A small image classifier, trained from scratch.
Model: 4.17M parameters, 32-pixel images, norm batchnorm, depths [3, 3, 3, 3], widths [64, 96, 144, 208].
Training: adam_atan2 at rate 0.0021, 18000 steps, batches of 256, held-out accuracy 26%.
Data: trained on crops of objects in photos (Visual Genome), 30875 training examples.
Rows from block 3, named by matrix and row number. Rows with one number belong to one channel. Each number is 500 + 50 x the weight over the matrix's rms, rounded and kept within 0 to 999. All counts start at 0. Numbers have three digits each.
# convs0: first 3x3 conv, stride 2 (model.blocks.3.convs.0.weight, 96x64x3x3), inputs 48-63, a 3x3 kernel for each
# convs1: second 3x3 conv (model.blocks.3.convs.1.weight, 96x96x3x3, transposed), outputs 48-63, a 3x3 kernel for each
convs0.13:505606546451453573447424474589566483574581563468508564505570568462523508437466482488476466552499515503474468448482461492528513517519542463423377478468421487465430502502494493443471436352471493512487496461453543508481528566519507593524449493491522508465505485441457401463491507518480520518444439452503460484508545551508509478484482480486535531590540540457427451481418426461376401497516506455448466401367389396503498442473458517451392
convs1.13:539598600513510533494494487566514450598563483564521466500525503490479436518517447468482444497484495494484489475452455498493421465494456422432523432549591508517493467424481511480475521508490443453518475453447512448481524483475464392486457423512450523417465472427475520494374493533472500511459439447492502475568547523564560512506535507526573515445448438523526563487478518457486499549547557507534513508555545474464516442532467509605526
convs0.14:442511546521496607539526583475540502435539548479525588488495495506497486512504503470477445444507508460471533549578408487556496467549505437495450456533525456459533483422442481504483429488498465500516513488530525518518473487320445520417453472540496459407484448383433464467504410501515416515510427452476529483433566532386485567472471507502475430518491401511507505481477433531499455498488507482466467496457447433521513458494584473446565
convs1.14:518587557517509523492457460548521502644503591519498599485550539523548522520576533517546537511496519459436463388424428368402416386417429496586548539524565550534494542537524527531524459460453538512549554515593540515534491431493452437471511497472456569510535509531483543394466491551544523472465469516472494443481474435420436443508496567507552562526483464531500552468475453488488474568520539564590598494557555481536458480486498475529508
convs0.15:458524501540532462561440440524521578521540535476437429490477501477473453496466499386407418447432425559526520520511525504473531493478381374374412503531553586599609444463471490498468549531530376416435570570576602612601427459479436489429489503488460495481509517502526534509511501447503468467549508507489481493549526499500535491523538555515530517491516534492499492412379386432396439510514524521512525505496510516410452465434480459493541
convs1.15:552529523462440458494496448512528507538532501486489479498467494468438433496459462527549526524548508528537539478485507522504483505488450606561515525485532540545615531544501499497483487532527523488502455427454408404426460421434486472422455479484502481513614579536566525491447515549447594602471552488419388366451474462433422392494528571517500492437478429560524471560445420464505516487479472459438414512511491514491452488529427546544476
convs0.16:503466400545575510603629534505519560510466538513467462460485501526517509537542537464480486504473533507520503457551528511611557541554499507483495478453475494494462528489456502468459513441479542507504582581536561555542470498484450478522537529548472419347408428412400463469439441440503564521535602564529525557507471533521502573556579489544604560557603595502483429464462420454443416516517514486480479457427416467443481548467512589534546
convs1.16:428526542487448515484514489529526469446551444525480485552600546534508514504510486489479507458460471534510514485475435435488406470474399521453477448379562492504484535517531568580565491521497552523575512469499527494501445442432430451395508408439511530504530526525501530474423416549459588592435474491484509514515551561487484485558586559589577554567519460542572553642602522507510492574575569533505475495490470438428410427421453440464455
convs0.17:540595560569627591594581540494459473471470486484469499465440448487465472496473470561568576513638607549583549526546526538592457485482574431413424357417460381428467448432479443481483448514507509587592446544561487493443518515514516526504463543584487427527449520504508537498520460480488533528546543462511481432458464459389487505419477496528510484473503448448425454470482451499468440408380410383367408391404418439464472503446426497386516
convs1.17:480629513468498448452461497536486536517502499496523484491522560533540572518513576521539543466462496469469458511483456475506493465448481425503506497446534517525526512496460550549520500507463525472510634568576578560496460379461509483514529471492478476436457457488430432468437440548446551463487435529479515528502520517551597547539505564513504476498480464556578549578529567536551519498480538515502481468437462464432462537501462558583439
convs0.18:552504457507487462504492475412439455463482442533576532499502493529561562533553548421434443386416414442432378500495431460474497494477489525531549456486523403379380453483485458489493428461478512583571539578573508494438426448455441482504444545515473495492465531523469524476506509506512475510522493522530549558551572603525510554546539499550559522535537524467444434477450452489455468411409414364357365407388375489398434447458489400415485
convs1.18:537537481529539471549574516509552504467524558530561554463453411439428406449412378548534517552547545590568586504517493534533530513510505542540546521545599542537575396427450493477524503517530484419384443434442454437415568533596513550605495463499466447465493497509501563577461537544478446542471502496451462459484463473436432435477471469441435426485530507510512488477482506466505568544554524550564533533585558582599542552518569531489487
convs0.19:392479469502453525481549508464487502476446462513519480508515550478515507504484469490444479467423512421389432462530530411506536504463474497389386552470449565545533456473496428404435455418396474503431562550566536570579445405477468421460456465371535491425533452439466421491477561532476535526470456403370425481498460427572574517516532569494532600478475501470491539499501518508499482481479477497484489534519520547519436534565535441484516
convs1.19:524536524548569557539506523330465519440479529459584495599552578576581628589586562433450449475476456553500495504514516457479509394483474568563566552533539468471427432413438517501474535573539523523506474495452464420493485482566542453494482525487533532536457519562387399502467498532520447540553532592524475462478518498440483493499517514520533498533567494487505449489416466459419469466508542506528557545539487411446567523472453449425437
convs0.20:487531484524476436470473458438406383458470458485460516464448518449413418442482508454358400446401476513495560460438504532558621516562588520520505476491526464471494530506473535523500541517486484440433422462492551547489525504502550470505465498494406420494460477548441569546442444467424411452388444521512508529558576446520458450423452465402381409376408409455495503403432440431431458504518543473510543484511538450517592403499589486520599
convs1.20:525505408537529528568586558373428453442497547477451544507517480565542531551537558377436442498514512491503495488468537530523540529560530528468520498489543479474483484480530490526551437487491567508481537544516503524484427427440451462459478526556425474541428442556446478463457546440609509438484405463412493444473501530571573546515501532531489479461482459621510385536444412452403504541576438563525469468427475485536507474519491482445463
convs0.21:539479508466479526492457529510622605409576667349435589442472484472455475481475487483501523521552516477515529446526536521513533539538518507520522484506558467524541531585515506536540451436514488434448497445440492506473477563479507560585512503573447508533488466448539430426473445489524507467539469432507534559471534578398420482511524468590608557552563517460471457464476462445441432470475525426427472434429417462374490554422474619596523
convs1.21:422457452506466503501474481539520449538526589502513598543579552569568593531552549472503485474469449484482467531536540570550505560599561562520541594463553572509512575587588625624604572616545488510498462513494536535554590597547488575601528561591528577546537533579489562550442534589536518536405483551551585562536539503503508478488509539519563563456480556473462549477460425435438374456444387491484470483494472463473506473538510563519566
convs0.22:520530533515522588529550643573554459565605536463558566469501476513469406536529490499540527484528537474532540502541504499552497497542468548590536551608592519583595495437358542551465520572555483551627468532580445453483526526373535541441475550514479492501472491527473462535470457547451400491506464441566548453595645570474622604463470474476459427580521471570524459546496432550512478549522520524494498473457480528562513475470517509444527
convs1.22:527526517527497556542459481487522530522512570472539573540551590535539592527502511466519507454464503436478471509459432509462490552514504469483546527506506553499465546525487496533517552503477489445469500421544489463502528551587458472593518450478499541552485544558486589558499484497432523543463519548468490463506496489434484487471522577500492575515500513494453435420411305441388435534528528481504499505472420470539547484499557466558519
convs0.23:458393415482391419410400419518490435500474440441451463443421430491409385473410406543543509449467444445510508563486449516429492513470426484524527510520493506495467529469425525414424491437486551513491500454421478425426367431486403479532461469445524485461451370372430436463502510518560524508502465489456347395439379473473449524514515530472510467508486480546522491498481434512470417559529499486455448465430411501507530511522514531540482
convs1.23:438446424527598531500503500517474537317344481452440408449493493459501489508493551475489486490544517484556511481481500490474492529538546543501477535493423413440473534525509583551525545548588448441417484510443518533452558527538574532474629614516545526522554518549547507467536493469426454520505561511496505516488493500426425504453468436508567614515662577464494487559539439608490407489434420521453436477447459591472473519448416494508409
convs0.24:473459493411437428417441520571569580546580546491489503477487526404393425418402422443463372516519495526533521458420401488484531557514540335349381411424422473423427406410423385422440510508517431373350545556504562596568480522485379521497499429381437415433559483522530569574434374404460457454448443511476433444491527481531525465470470468510485455560550535435453478473454485472451473371378386428400402490489477481492482477416408488543518
convs1.24:438457510498522540474527539572556491608587499562509601529531558572558582510515525542529518563527505541545512485514510519500504479471488581547557556569537567561505517550553564600551524514477450454431431410422492498490515539526510463456521513491510476490516486448504491495361442441409470549429457508543524548565581586569587606485518495472463400455462431554524545521510562512475548407437451486491514457487485479505440526548496538560520
convs0.25:491465437467407397472472437489502414471501454477505505444492467438464478456459465557557569516504478434419414509485503474479489480485471487436483428392401522505510535551518496514455499541497609593579480450436513526552477497439482510526509526489573590568566518547488505505448500536444477426463451424510516527511527484503523491614640626583606601487516513465482485526538538475475472401413397479483458505505492400393452424415452480494474
convs1.25:565514506496377403472449429561517512588529436529468399396431399476469425426425419489499500515553551487502507531529527559569552502495510522501459471497488448425483504494457556571544514515528535552596532517498527536497459528539408516496431448452440441441425417401390430397426457508380501577418506509492510533481453492451471482525505485464441430447429447467497479480514487424410483477446422476482441551552511534477489503497520505502461
convs0.26:460448390519460511538517607537526535507496517463418453423447439428423432470468452503478498534511545503542493478494442423483441451460451518533538464458447421395409522405411480363517592570626443444453470448450492463466487545514485508534471447458468357417480410468534511537456437468517521507505532496427480500496541564494481510433446455534501530519531536474460474487481476438419402486498509462481495443456464478424469517488479558511548
convs1.26:407399433569573573575574606555545520542513444504459422559601591590592584624577567436437439433439410444476432553524519575555557505511527581543522583580501553560452478519522489561510532556462524570536502468488498527510459500522399424408531491547491580553478480533518403516490433483508541556483527518514561540520570531445535515502528496531535518565608620460485528496500560431443516409395419453444443483476425435466438482503475456548518
convs0.27:438461461452488418517451482521494497504547563479411523457487536459467523495489512492513572594581604530588582496514519491562509546565552496495485442418474439448499518457430490470446494477490434486512460480522494536525523506570474514544489455556525565548515524551426464490471537548485529595535566618484526499528571452513536492463476509429417452487526535456486526505510532544544585506487495529503504510494494450484545493514537533522506
convs1.27:502494506499501546482512531443510500482505441435446429526521498531473468578534533536564549530567560507533526516510511533536518534540489487439531445440570517499563576598559529535512491498497499419427525467502432449469414475495443447474467469462448459512472486470525499460421534524561635521498478444473502461522517473529498431531496603464460549478490493571547393570523413476536465517494436537515411588530482495435400493432401527532486
convs0.28:496468467502500522535565477483479484495446496492475449406349358381382409407430445534572532520558508538506414573525498462427372446480482533532510518490451500452463465457451447498533508588572537541534543567518563462467428462507426424514498487551479465513505542538530546541455500511493537544523542503441419490443475541516571589464480548470533554506555572497524571489543567498531530469446455390404434400434459534511453473448392426364449
convs1.28:520545536543541521534560551515487517460512473456444328458527523476508485450430468584538574512563583516543533515442389478425430502441446461411465520540544461485486479526528494553542472463465515514568519570552577558521561515478439522507463437496494463430495450477594495513567509467557588495571449376493510473500528457461477436566544526530540455572522517352459408481468430466482488391478494408469467389401401488495462555533529539599583
convs0.29:513446495493488524499494520510421499490449478470439490485501546542525571528518541478494570440540533477514532483465576475456492491491519526470507493458477437422492521451404577469458543497403455472526401434510446456520401412459474421500494506549512506507522542513541501503543512534626602588608620583511435468489410464542447470415486560472533635437535619498525518486525567447498544493478497493502489506498501546526458576554442598552412
convs1.29:591469523488418470475504454437477397348490363415455393472498494496503530442485539445448423430460449443442440575559531552572525584585531418480466371514474430539448568593593567580567556529545520524550527480526504481531505540547499535561517552521514557518444528491481516469500450422535537422492447362456462435427427481486472493557542547558558599506474530536477518604468569500492544521567516577574459538543477557580420524552456528576426
convs0.30:433439458480484434514440445462518534460529501515554492494503522461496515440497519503519528461535528520530523509487494546476470532443491524504458501527522529539487425432415476519473477511430555559562506481562543531527438419422500476461520501522470498440480515420448499437465460438504508502559537511511434496528433539477403553491505451500498492470460475525496458523481449504454406512484448528491447500461428494456449501431546518435553
convs1.30:523540471485526461475484443494480441432466372475426361381433376397461394359365384567534548524488518500454486441409420403437411441492468491474430459516504410441500475482529520506496521464492466614599492545547515600523497438528459448554452508546568457429592509427525547450521503518561504467483420417416430399399441404393453421565539539579514484560493490483431510634486522554491413492532480542546539501503481640562509606498569516485525
convs0.31:524545496489471477421407389489485528457470475478495508473487509495480513526512515476473471468472427501508504531450423467334398497399484471538532483527532453474515543513487506455463446369398495498516532489509527541538476534540485585568482535565539480483470427459491422467558495564455380469436362394440440517416461521496521564517502497467476512483476500456461464439454459468478476493489487456456465435427438473489527434429495364374449
convs1.31:508484486577607585567514552499490471508477475501539504542527514508503516583530515457453451464473460504505518541535554503503533517509506572562466597554411558479445438442393453461413480482479476443379488495430470499502521525548509522496498524516498532500461516563410449529516521567406418518439533541529532539520527535447463475432450420504500521509552521484460482399461522506531535446456441483485490496488472532549474497543455454507404
convs0.32:543477459542516467509545463483407440497441375573542491572542538604580594620604614485505496488513498527475469494499494472534543467454453505519528473500513464449493531503457545506487480475477488529534463520528475496547466473501498479478529537587476490495514529520502480433453498515492497514526522528467497512521547557505540568448449497341341410422434494366378412291269347356331394471461475404404441363367418487496511470502549481538577
convs1.32:502550562522563592543525556493533518471505571486515554477467466505479483506473445466473490458461465486468468413425428400414414414414407525579567457517547491517529418461450478488462485541549465403450459448488474434442532517545540500534559474509471482469467560540450529563516522461576476447528459415533494494568525509536547547461488503476508522471516488512541456495538460543560515512544550610599594560545533451476541440465514454478457
convs0.33:510508461527491481499529487478481523423475510478477459421426471435497539510560566466553556448542559515560550483497528475529464503566504572594568551564575533504510573541468532461409487455444511505562470470517446420508503481489515523527532543558507541486529511465545534473446457478559558527627622560426479506367448526371475579517510520468469491514531551453478495455536525513542546468493512475509505473506484508473500511491534540513558
convs1.33:536568579525501538445475557438473496435455428482463368468533515515530478462425468487489495429490467414415431436414396450459456443486456461522474530512477454493522507528475511478444462449499526499559535561539546549554578533574540583554486490545494501442494457527530569580529514435562596419561431370472492477540519495516507442542504501510499481493475434453512473552497471459515509523583553540546492493495498506501478539489443558554414
convs0.34:589570538597534538585607479483496465488478514500504530534538523527504502572548536477538593567492636592504559512522543490492491537504555434460478471458501557568486476486492510507518500447539528448558614523446504493457561464509536504550613505588471498468447525498488447551518517459513594517508585544490504513470405521542458546508507422439516513531506512561468425511472446593562496504489476465443447490450465427394527478356518535521537
convs1.34:535657616524503492471542455501393465456534422481445484504523498488473473472505468523572594488509516494465485465452489406462427447433418471495506486494598575505526514478525496461475486422403488485569578561610562466511478483527480506501469498519521496476539541487498541486440350494471464502543461475516500508506508555549505526590565563570538519513422363478520626542534552425503470575549511578522507518451477479450437410517502488508548
convs0.35:474524479523476466472459533513473494489464495523518555478431458470445492486537567443483482459544564486568527541542530572585543509500484481446484459468516477500501508405441409472566481596591400481513470574606505551500540500481552481451497448530442447478453527556487576558430425497391490554507570575524577502489480432447440454514517511482498541514599596444428431436471510473513552446441443460462484447449481530539487527476431492478466
convs1.35:513517548521533575503537583542591466542535440470435473492421405466352403400380517585577577567541514528532581461451427488466435516466431470445526479479532498551604516469477496517517490485501469511533515485459424496458496546568484504467479460505488456463474485493513518438500568551549591455527497404470481432454494463528514445541489577506476502547493487509491486524508499470567432470445454481496498486510536549483455569540510497573496
convs0.36:467531481454545500438586526520566432536566463532617471501532506499474466492463449529503428503514430454485477495417525530467490475494482557506403586543435541575485518482461559549478536553492464470497500477504502457505485486479529438448534546453462493454479467453451495519426621597455573628439510568548471445537505368542558437477458535535455524562442453471496525470490479521536511446444494443426473469466511539595431529624482488560480
convs1.36:527556612552496610564498524482504546481514514442580485559508570568499549537504497495476523478453515448448501584480505524462468501487453545533523484510486461541478560521518582535519555465488479453540506464546509458503521490506495458541546497530512467541509558498448512497476477448530451471495474516449472464447506455454526570475469525506513567542514550483451464458478505477420463565589506622572472645507439400480470482538462464518483
convs0.37:514512507516497534506502555521508491507500456470514458505492492527501484494502455482487467484468459454466433444491478441456532418500473525506453501453408483455447504480546510486534499486515534519519479459476507528526558564571539566555588598535425429468400374449421403478488492456479461448508486471507457510485486490492537518435459461442467469536547541499526560490504519498493484496515559511497531533487502487458496440454521454503574
convs1.37:543548555584600563506517499514505515548536587459569537497478513491525518482516469487492505520483504549493506569584606505515545528501530487514582503545593443527475537497533559511524551503497509551565460527525466471512505537505483495479472520472534502460490475485495483459515460405613422416585498518449459460557550539594607606466473451485507507524497530504531565471449537462436518506518556500507534489477474434477537441462455407394443
convs0.38:414502455482502490516507504558520472585493471576479441443483479485524476525550464512453522461474487438474539496515508557534439550573504492500485469444451470503446607543412647546409638526413490461495460466471500501558508558501489539468580566493559557431578520426549497453446444506429477514414519537569481450554472454530430434521517492538510499558470496504519463487500457452454419467479470497505483524495485495623496526632467552634471
convs1.38:548559568518395474487392392486518498485597464448528477577540524566556547527524545413496507418443480467467448589572558577604567537593566465466447487543448447590552534551513598599596531555581492489522523512502527543512484511488533569584565583604442512523459560509429497483468468519493517452424473434494515544513515540535547551478466513458476504499487493558491463515493517486489510529527536558487482544432428448429528488483532483446509
convs0.39:492427523514512508531466466484443424541504486563497499476483517535531503542558506395352349371326351410372402449509508560554485557590518544551520519517495470482473534490507498460453473436404476520501486512496505532489452466446516481506531528527401385425421405460443438477477463451459504522487519530528484475519508466531511548459462479479499515487486505402381401389365403430429482450456467384402410431454480497506507477536534457486513
convs1.39:368349355458443459534503469391438448400455498460482533563599594565621610533562553474441415437449443446475458513513529495526555477530533545473510582560524487528580448420414464449451383429453498489468542534506532562469534495472500491529530488492518572611506579606472557637560550557524535516614533556435469480458484484417456457419392424406394462469499501533523441482508480482498500514549516585568556474490442570614622557523550468450459
convs0.40:453502494378465438435444445451456464559549537536506517500520494486532522499526536447470512366451459500459503435482471462507471502499574552504496418383387546559596514533564494480468462402396528555538458449420499525552514433460502492535476454451498536523553543479517453448452465492458506482476495474596561525526520511516468421537564543444479458507524480428429440427413442460421464409399378419422403492502482538541536532535506469460422
convs1.40:445432453523470456585578552555540502579570512523543551486476440479450409449419395502484476556510547547557582534523528522539540518505517582583586459530556506566538451441427488469477528485512398394398371366332445423437587551536498487540515469511549533496599542460481532568469569536503514524467448421490505519538524528477478523464436438493496500442495476543523524443483494487550521565593586554564514590621574572554527534511545574555526
convs0.41:411423471440457461540467485498475487502555530483551580469448517433432465492516505534490526516529564518589595455526511537607518549515489556494503467475449483496502515485487463436418522465428516526509514542575498514560453475453505392452427541433526452439551540502566523511483430382404406394637582565505497520514534479499564585439463453391421477463476507494486483461480486493511492489486495448447459483482466486497507449386452582507496
convs1.41:450430461515520533463518560480488469496468582502430473535558592535551579534479573425425431399379382477419403445482475492540557468471518495495506488458553468485490540544556486505492450479451521473499510465452488474472440434447444423390524395427457421446543436440519457512472532518564566494507415460488471496576533532520504461506496508489565541526489462593583501562524531481559645576632605544577547507530510544514474606550507560638509
convs0.42:566491520592500556506537577492471515511411497585467495416409448419392407439398388408452482487518476467544541498600491521505568529530557506531566496446496487426366477476492510471514508433493496454482541501408559552509490553536418495547525458559453485439459404432557532456503527476484483450414482447449480577409409527485391409447541554465518516542590572476494526464459506489464515426462484420447480478485508501470476512456514504496470
convs1.42:563581551618588496518579474499534522543573517504475512586583574556541562564555570482521514495527534565554559513513473547585521523540487454424363548550445587504509491537551548573540539488474520547466553579495569553542478468484526493465580584525510503458504465462476481470482486517420439568477520518470479501511514553531526569470488457492450435539498480511506515515456497472434511520567544522503526500494425524488524513497548536520540
convs0.43:471473531543404507535437472436491452502496482563542506449460442443461453458487460526527560533511502527493474523553538507463525481486491447452480408382404476442424483471469446438458463478494507478478458449448464431392480479473448476476494471475502552550509508528461433419437463499447470429511477450512488508508513552524504551457445452440431434449456458468466473415416422433439443510493479443428425471454459468461506466483484503479526
convs1.43:441484452555606588507512545464512519451476526471473476514511528508511514516466495515564550516559541546556558501496493521504549471459483578566548462482483496448428423457424456443431459463451503485434436473407495462417520541533412456451485522516423464459459423462498462464538517508453475573453525513560576582557580581575563568497544498426459433440517503502499483502440489478451544394397408472475473476498489490491453484503472478476418
convs0.44:438514450513534501512510510495521505491478463489466498517513489530493443519455506535458492541456509476507542463511512531534585545517500533458444510441453452456555553534486549434452442391525494425412451467465465482530432537552441464487496444498533467486526428459448409462507446462515447474452440523520529539535543508508500489516504492545532494491498548455479455444454438464462506484475477486477502491470500445522543522561541537529465
convs1.44:553521560565509537544527531570565484537520532452503571486438438437424416407405415519543527521524544510519543495489479472475488461477494482403465443434477531522572469456486486462491471462496518482457453482482511493507557572475521475540486443513424484521472493443452439516516533501570563464550470421463482510538521509549486515521522515509519541532536480519505518497518456501455508512532546494557555522569596540509492522524474564575480
convs0.45:523468502553434468577480505453379471552539526561586539475457503476453496501522534524504527520473499559522511475496555483557566466473499501448482471503554498536522426417449536536483596577511427491476460512582546574600421443527443415484475505537517535485499545505499544478561567481566512476571502543501483521545515515526500458473564505424570570462535508411456444490539524497515513449462442512562558523578583475434416447502539465499556
convs1.45:508486445472383390432462453545569518572550541514471474567552536555482473485463523489465424492477480449459507554509535557598532473498468558541456507482464410523485552561504566631598530564589548482527550450512496491474468507575512588553446469494511541539594484518603541485399475513444544518487514484531504473523511484519491428535519479577529536566596573491410472479447457439482497423461390500450394458476404429377364496411465495422476
convs0.46:448395481462526484542495517545528443506519537495499505482476454421442417529510478507508483483490490454442415514484450465454450504467506488473498599585593553524505412429396498520537527553575494509536623624617524516465398487421459476492462486542499476439509497450535522498391473423460407408526469444422417416488534528486519456473499502490493483537540528530537545498490498525491505532530524505497489467476495464423453466409465473463523
convs1.46:558608553495518477398377319423564582449574714542509530473475471478471444464430386552561559503543537461456411455467458571556554562553576491549569457495544511530504551514471528517489450440418492432414525474453501502436383314318457403358568509485447429499515445476571500533526508487431509600470544630413417433446437429493522518512558556522559542555535488575509508671585526481473579564591554567577558485492520456445460456486523468509484
convs0.47:548513467572499453575488478414443476470495482458487472484434398506468426482491463547501383516484379532519510549454445529446455496443511482558599449518530446474455476492505503469507475466461513472371515468422511490482491532572530545554534513513539475450473470419484491520608587515562483476515450496438521531490557551506552522450477453449472459493525505455444423491473446477455411447454463453478483429454458481455465460393462469401481
convs1.47:548444533544488497545538513467492479488479500473472477527483510519483515498459483456437454493487473479486438476522509486531527484513540460488558539524546491471510455453462457435459424408459569507515547507561490496531430475470454500439488606499534495474555523498521488521541507468525490520541543493473442438493483457480483467420415480419492488462554572448422413474491549507525567478479440408439435422439429546548559467486566476491517
convs0.48:448450492522462500513479490450499510481541545499518483405436424465492486441500505534517501568550522599508478466512493521514471471463493518523542517511533519517483353486537471557573557557516539510507587589517538472437459379465416419525489502562487477458503533506516548442477529494502516540455504516486429492463466516434490530531567517547575535576564515393459475463493500476454453336367395384396426401413440441412476437425523442456501
convs1.48:526547546491479458480464506546522503502559477488523480426449425408403385374368418601549544556506510537487498493504481494490478543511517403359362459469522466515539462481499511512561525561561549516535547570593571552510591517534506521545488479524539400402572467512566528504517524498510521463501455447516502515498521505456485486494527516565496479555477476430452500508483547515516550448493469438477467431440470510527486580534590598538648
convs0.49:462537534536478530528433466520516501469493509490517500430407403444444426470452423509491458478446432449449396449413456435433522469518573549506485522430480465465533422404404405485532486557556502461485487433414474467511488545481430505533474473477526452503461482504491469433545535496616549462520426393442518577530584625594587538461481498495555571530557486508532525517552534507531515435454430454460433478463446523473468481416473416405507
convs1.49:553531533527545494560522502601541532551468540506474397542559597557592590537567524541539479509494512468534576479478402419404365440411436541470493501493525499540529529501558486566577498519460529537486468501514528539522554523522529506454502499527486581524543460498556488494447525474530519512609570495466488460530492458523478401498513496497509537469556566417352432413516432455473541450443496439480540419475449494554508587519543549519536
convs0.50:539556553571580541559550519444499472451469485405428474461441430475447429507452433475518502483515504488541529437492515442535453479479510467496486511466464489455475502544433489513475470486540494456497543473473473467447502569566436551575500522570505495515453490528437411458422533568502537524479494521423472467429485543418467499529554525491495507492509507466464459450475453476495482528530552481484492499489489486504545490481526487477494
convs1.50:441477522478498516538552536550499489562571533481553570470522492505544524478565514579591606592601619494520527537511481524515459511506473525566555570544552604524444530550522575570546446430466480485546519556600549578564552578603539535537555535531464548534507543546433524507455443487543507463557488445575552519555514484472492482524455485489449471476406440475521605571590527552568490550538578550533565536551574455438449492457456505470473
convs0.51:483452467450510499457536431492465410531522469506547545486483439475477467413460466433476495421449480456376448549555516519561562481504468373433558438341408522467379503546528471497519413419444388377385505425430535501498478505510485433486462436477469489470468460429470430447490509460516573550503549515413463504317405474435359391518499454495503506520485508471472477453453469520470444476509529468466485488489499475497515494477504501472462
convs1.51:501516569510554545469575598471438444429506389503442436372423401446447431456489486531537516561555565588588540452437496415401439438420451481500552435543472444479449520486489503530480490457432480506475511468425517443395580596571519546556520565561543533434535578512569561491510472467512471448448521447497491465497499547474456476516509449498487516510515542500510530611472485472457375412473442490500466515543478591479457534506552545567543
convs0.52:551486470451533388463566427466468505516572593425415541555547582502468515468389463513528521441495420414473428504441481402473451360436393471492496396425413452468472428373511396352491430478545460526532480496527521539545437497512517534560521568595554509584465521512420467521496520534418456433427480464447473483443495477474491531478505520466493476596607597533530551536540547484491522481487480514514491507529519472421466377393436423436472
convs1.52:475467445462475459534539547531508455496490484465434458517513501515532531512495478531504413555563449540574482459518490493579543498549469667616633647569603609534589416470384447484379454492419552544533562520495595597577404437425406521446473549451547513562566532574516479518440447449425512580377514530500560522505582539452544485483481422511508442480553521522505504557480493507449471442440420451466418477479400529541529527553496465527461
convs0.53:532516450538484466544482461484489464463453446532531520487478517558568570578605583445391412456473474502465501437360420432321392452371449493543526465524497458490446514538503521549550496536505441400434468401415515481476540581634549571616513584597484458469473507502456511521490514526503522541473512519489541523484520513474531520416395432455455449451478460523502504520503500506487480495504500496498486499498493473495538470485566445508550
convs1.53:489376442520482495480471518483463469469483486528498493525508515532509533515481498383390414437436438439422423559588593511559562540572556476462514520516509440441445551538544533514521529522545522529536506532552448482506480512552446518505494578538443474475461477511475481485502485442600364419564491467508461459450403429508516519428449473423496506452541533515506470496527518489504481540545526562548562498476490474468518453408520432384468
convs0.54:524519477493519509535541521480465506539462541486466539451488460500455443486444446485476516490510541554568495526516493492499465540452501479437506500459534425454512490421441495354435430440548490469464462467458502484516473493493507585516518482521509535477535466447499475483419506524534590582561573502458414484415402482436453506473506509489475504502546569409445416397444468397424436485469475485487513485496501538507412570526406555453389
convs1.54:485440435520445463524492523537555539512508502457529403607565538617572534575552568464446480462452454471469483513496492541545553533544557472463410485453379500500480555555546610610629546554580461503487511523479544589519502549480503519502558483514519518549520540515450452519535487497477559509528529415462483520474513548520528537518514454459511489517504482512554497569537498516509480487525552503548544536556541499402398532443431553554478
convs0.55:535533460508511493538472524603599573507545560418424497478515512493501509475488477524528542515523520460429474507605499536553542500468500539556581480505533433394399543555491506499462483471483506521537434442485457419431489538468598602617496512558478490489488479468457408446400479512500479489545491474574523498510551542443478501425414427431400418506502493537533555484478504472454476507526526406426446386393417453464580458392447563448436
convs1.55:463482447595583542534511533467505361456496461497496436538599548578593590535542572425447437431457435456481474443409428448435447496501466504496503518521496569505464468492457485508491486491479474452466442428429518485513528506479410460493463435479489545514514512587508548549463534582448566567462532513506554576496543517527547510494527521503503521485466463511439492467407381442422437414408399463486480457465438449449441498503472577575532
convs0.56:479474463433491484563515522501506498419439452502539494427418420452457486527551547505532552569606594513565578478490423484463504498451485526519535536533566484479517467430437472493504566545555551568582682704693476488494489507515484510530479552510480462492525519521492493457469445476493461470505489499445450497489513527531550554475484476523529516511524522510523497512510505491485498499509507478473474453448462413421443438426450499509540
convs1.56:549534519545477511458456491500536550524509497512511480396376361382331339438345382547549544483493492507497498473497486488485499516488473425465495471474486537508536524533488474475470453484486444422439477445460448423473536495568446453472462403441498450456476437449517485490452523542430518511435492523497491504526491485438447442516529506490451444488495458492505499526501528494495494504507481512513504513510534540537456575562461540578458
convs0.57:509457477482510493436503521399418434424385373461461421366340343412417388454467443497561573493550564523514518509541433521578548460534506489524569416454533416374430508467457523500448544504471587602591544532597489524509479547502514526580522504565430464453480498478510551531417421441452454422490498445504513527484551569473492490523552555532567544509525525508499516503486493511501504440451451454447415468458446463440479521512526474501518
convs1.57:516551527495480523476478507566524501551505516534562495441424361424383358446383367610647649566592599600594574445460463494484493520498467476547493530490495538447430456466440525527462473495484499490481469470437467450440531526518430498466505452425430491489443497511464529504480481477470535482432514525482535552522532522451459438487541528432458407410477452527517612480492589432459471423383385418396388384382392505487435536541447565545449
convs0.58:558643590601576564522558467429397409451419455438450480429385429388413472455506519435481510472499507491486494499581517537614502479498499501506508465452508505471490422461490487548553546540479496492523506490482505474400548529519539483534472498578404468544497531543489516526439346485410463559539538555530528481480374401427454483506496455492550561544578574474474488486519547512532562487481497494507529519531537417496505460462446457414462
convs1.58:485572546512504490438526538480509545486573563501464503479526502519527515462524559528511517522542581507515565490466423509518494520517515441454489478462527476544529474496511504540549461488465524491427625570540547584514434419402515509495448479542486466440510499530543558488398424481475476438480381438468445429497453423573543444546487512516474459526507501491496424629536513504540470520526514540524513443469485568516489549458475514500493
convs0.59:521514512521566531546577539477531566537568576537552514491519503605592504627626551557594508575610538546567527481533503557504536509477517448428434434451417475477417426431515476527555484520539491506547468544515522493481442483465512525471550572569466518530542575505569534471446463486540454418587474423435491529462582610414572570462498463420441417497485438496514519506464456494406429526502537484443481387368443489476471434385475500504598
convs1.59:488524511559535540455453497574530513574543560535491507481483542521509504455435460415468446391367423399373427481494441437506451451504463522556574457458536489529526455460486455497538471471456517489491549481573526513520475396482439426464509459469490477463530483492491480472484481468472428430453427403525544525542513544543614595572606591602580573535454493598563503497557521471527601484526555532548580433453439402534524461499561497534558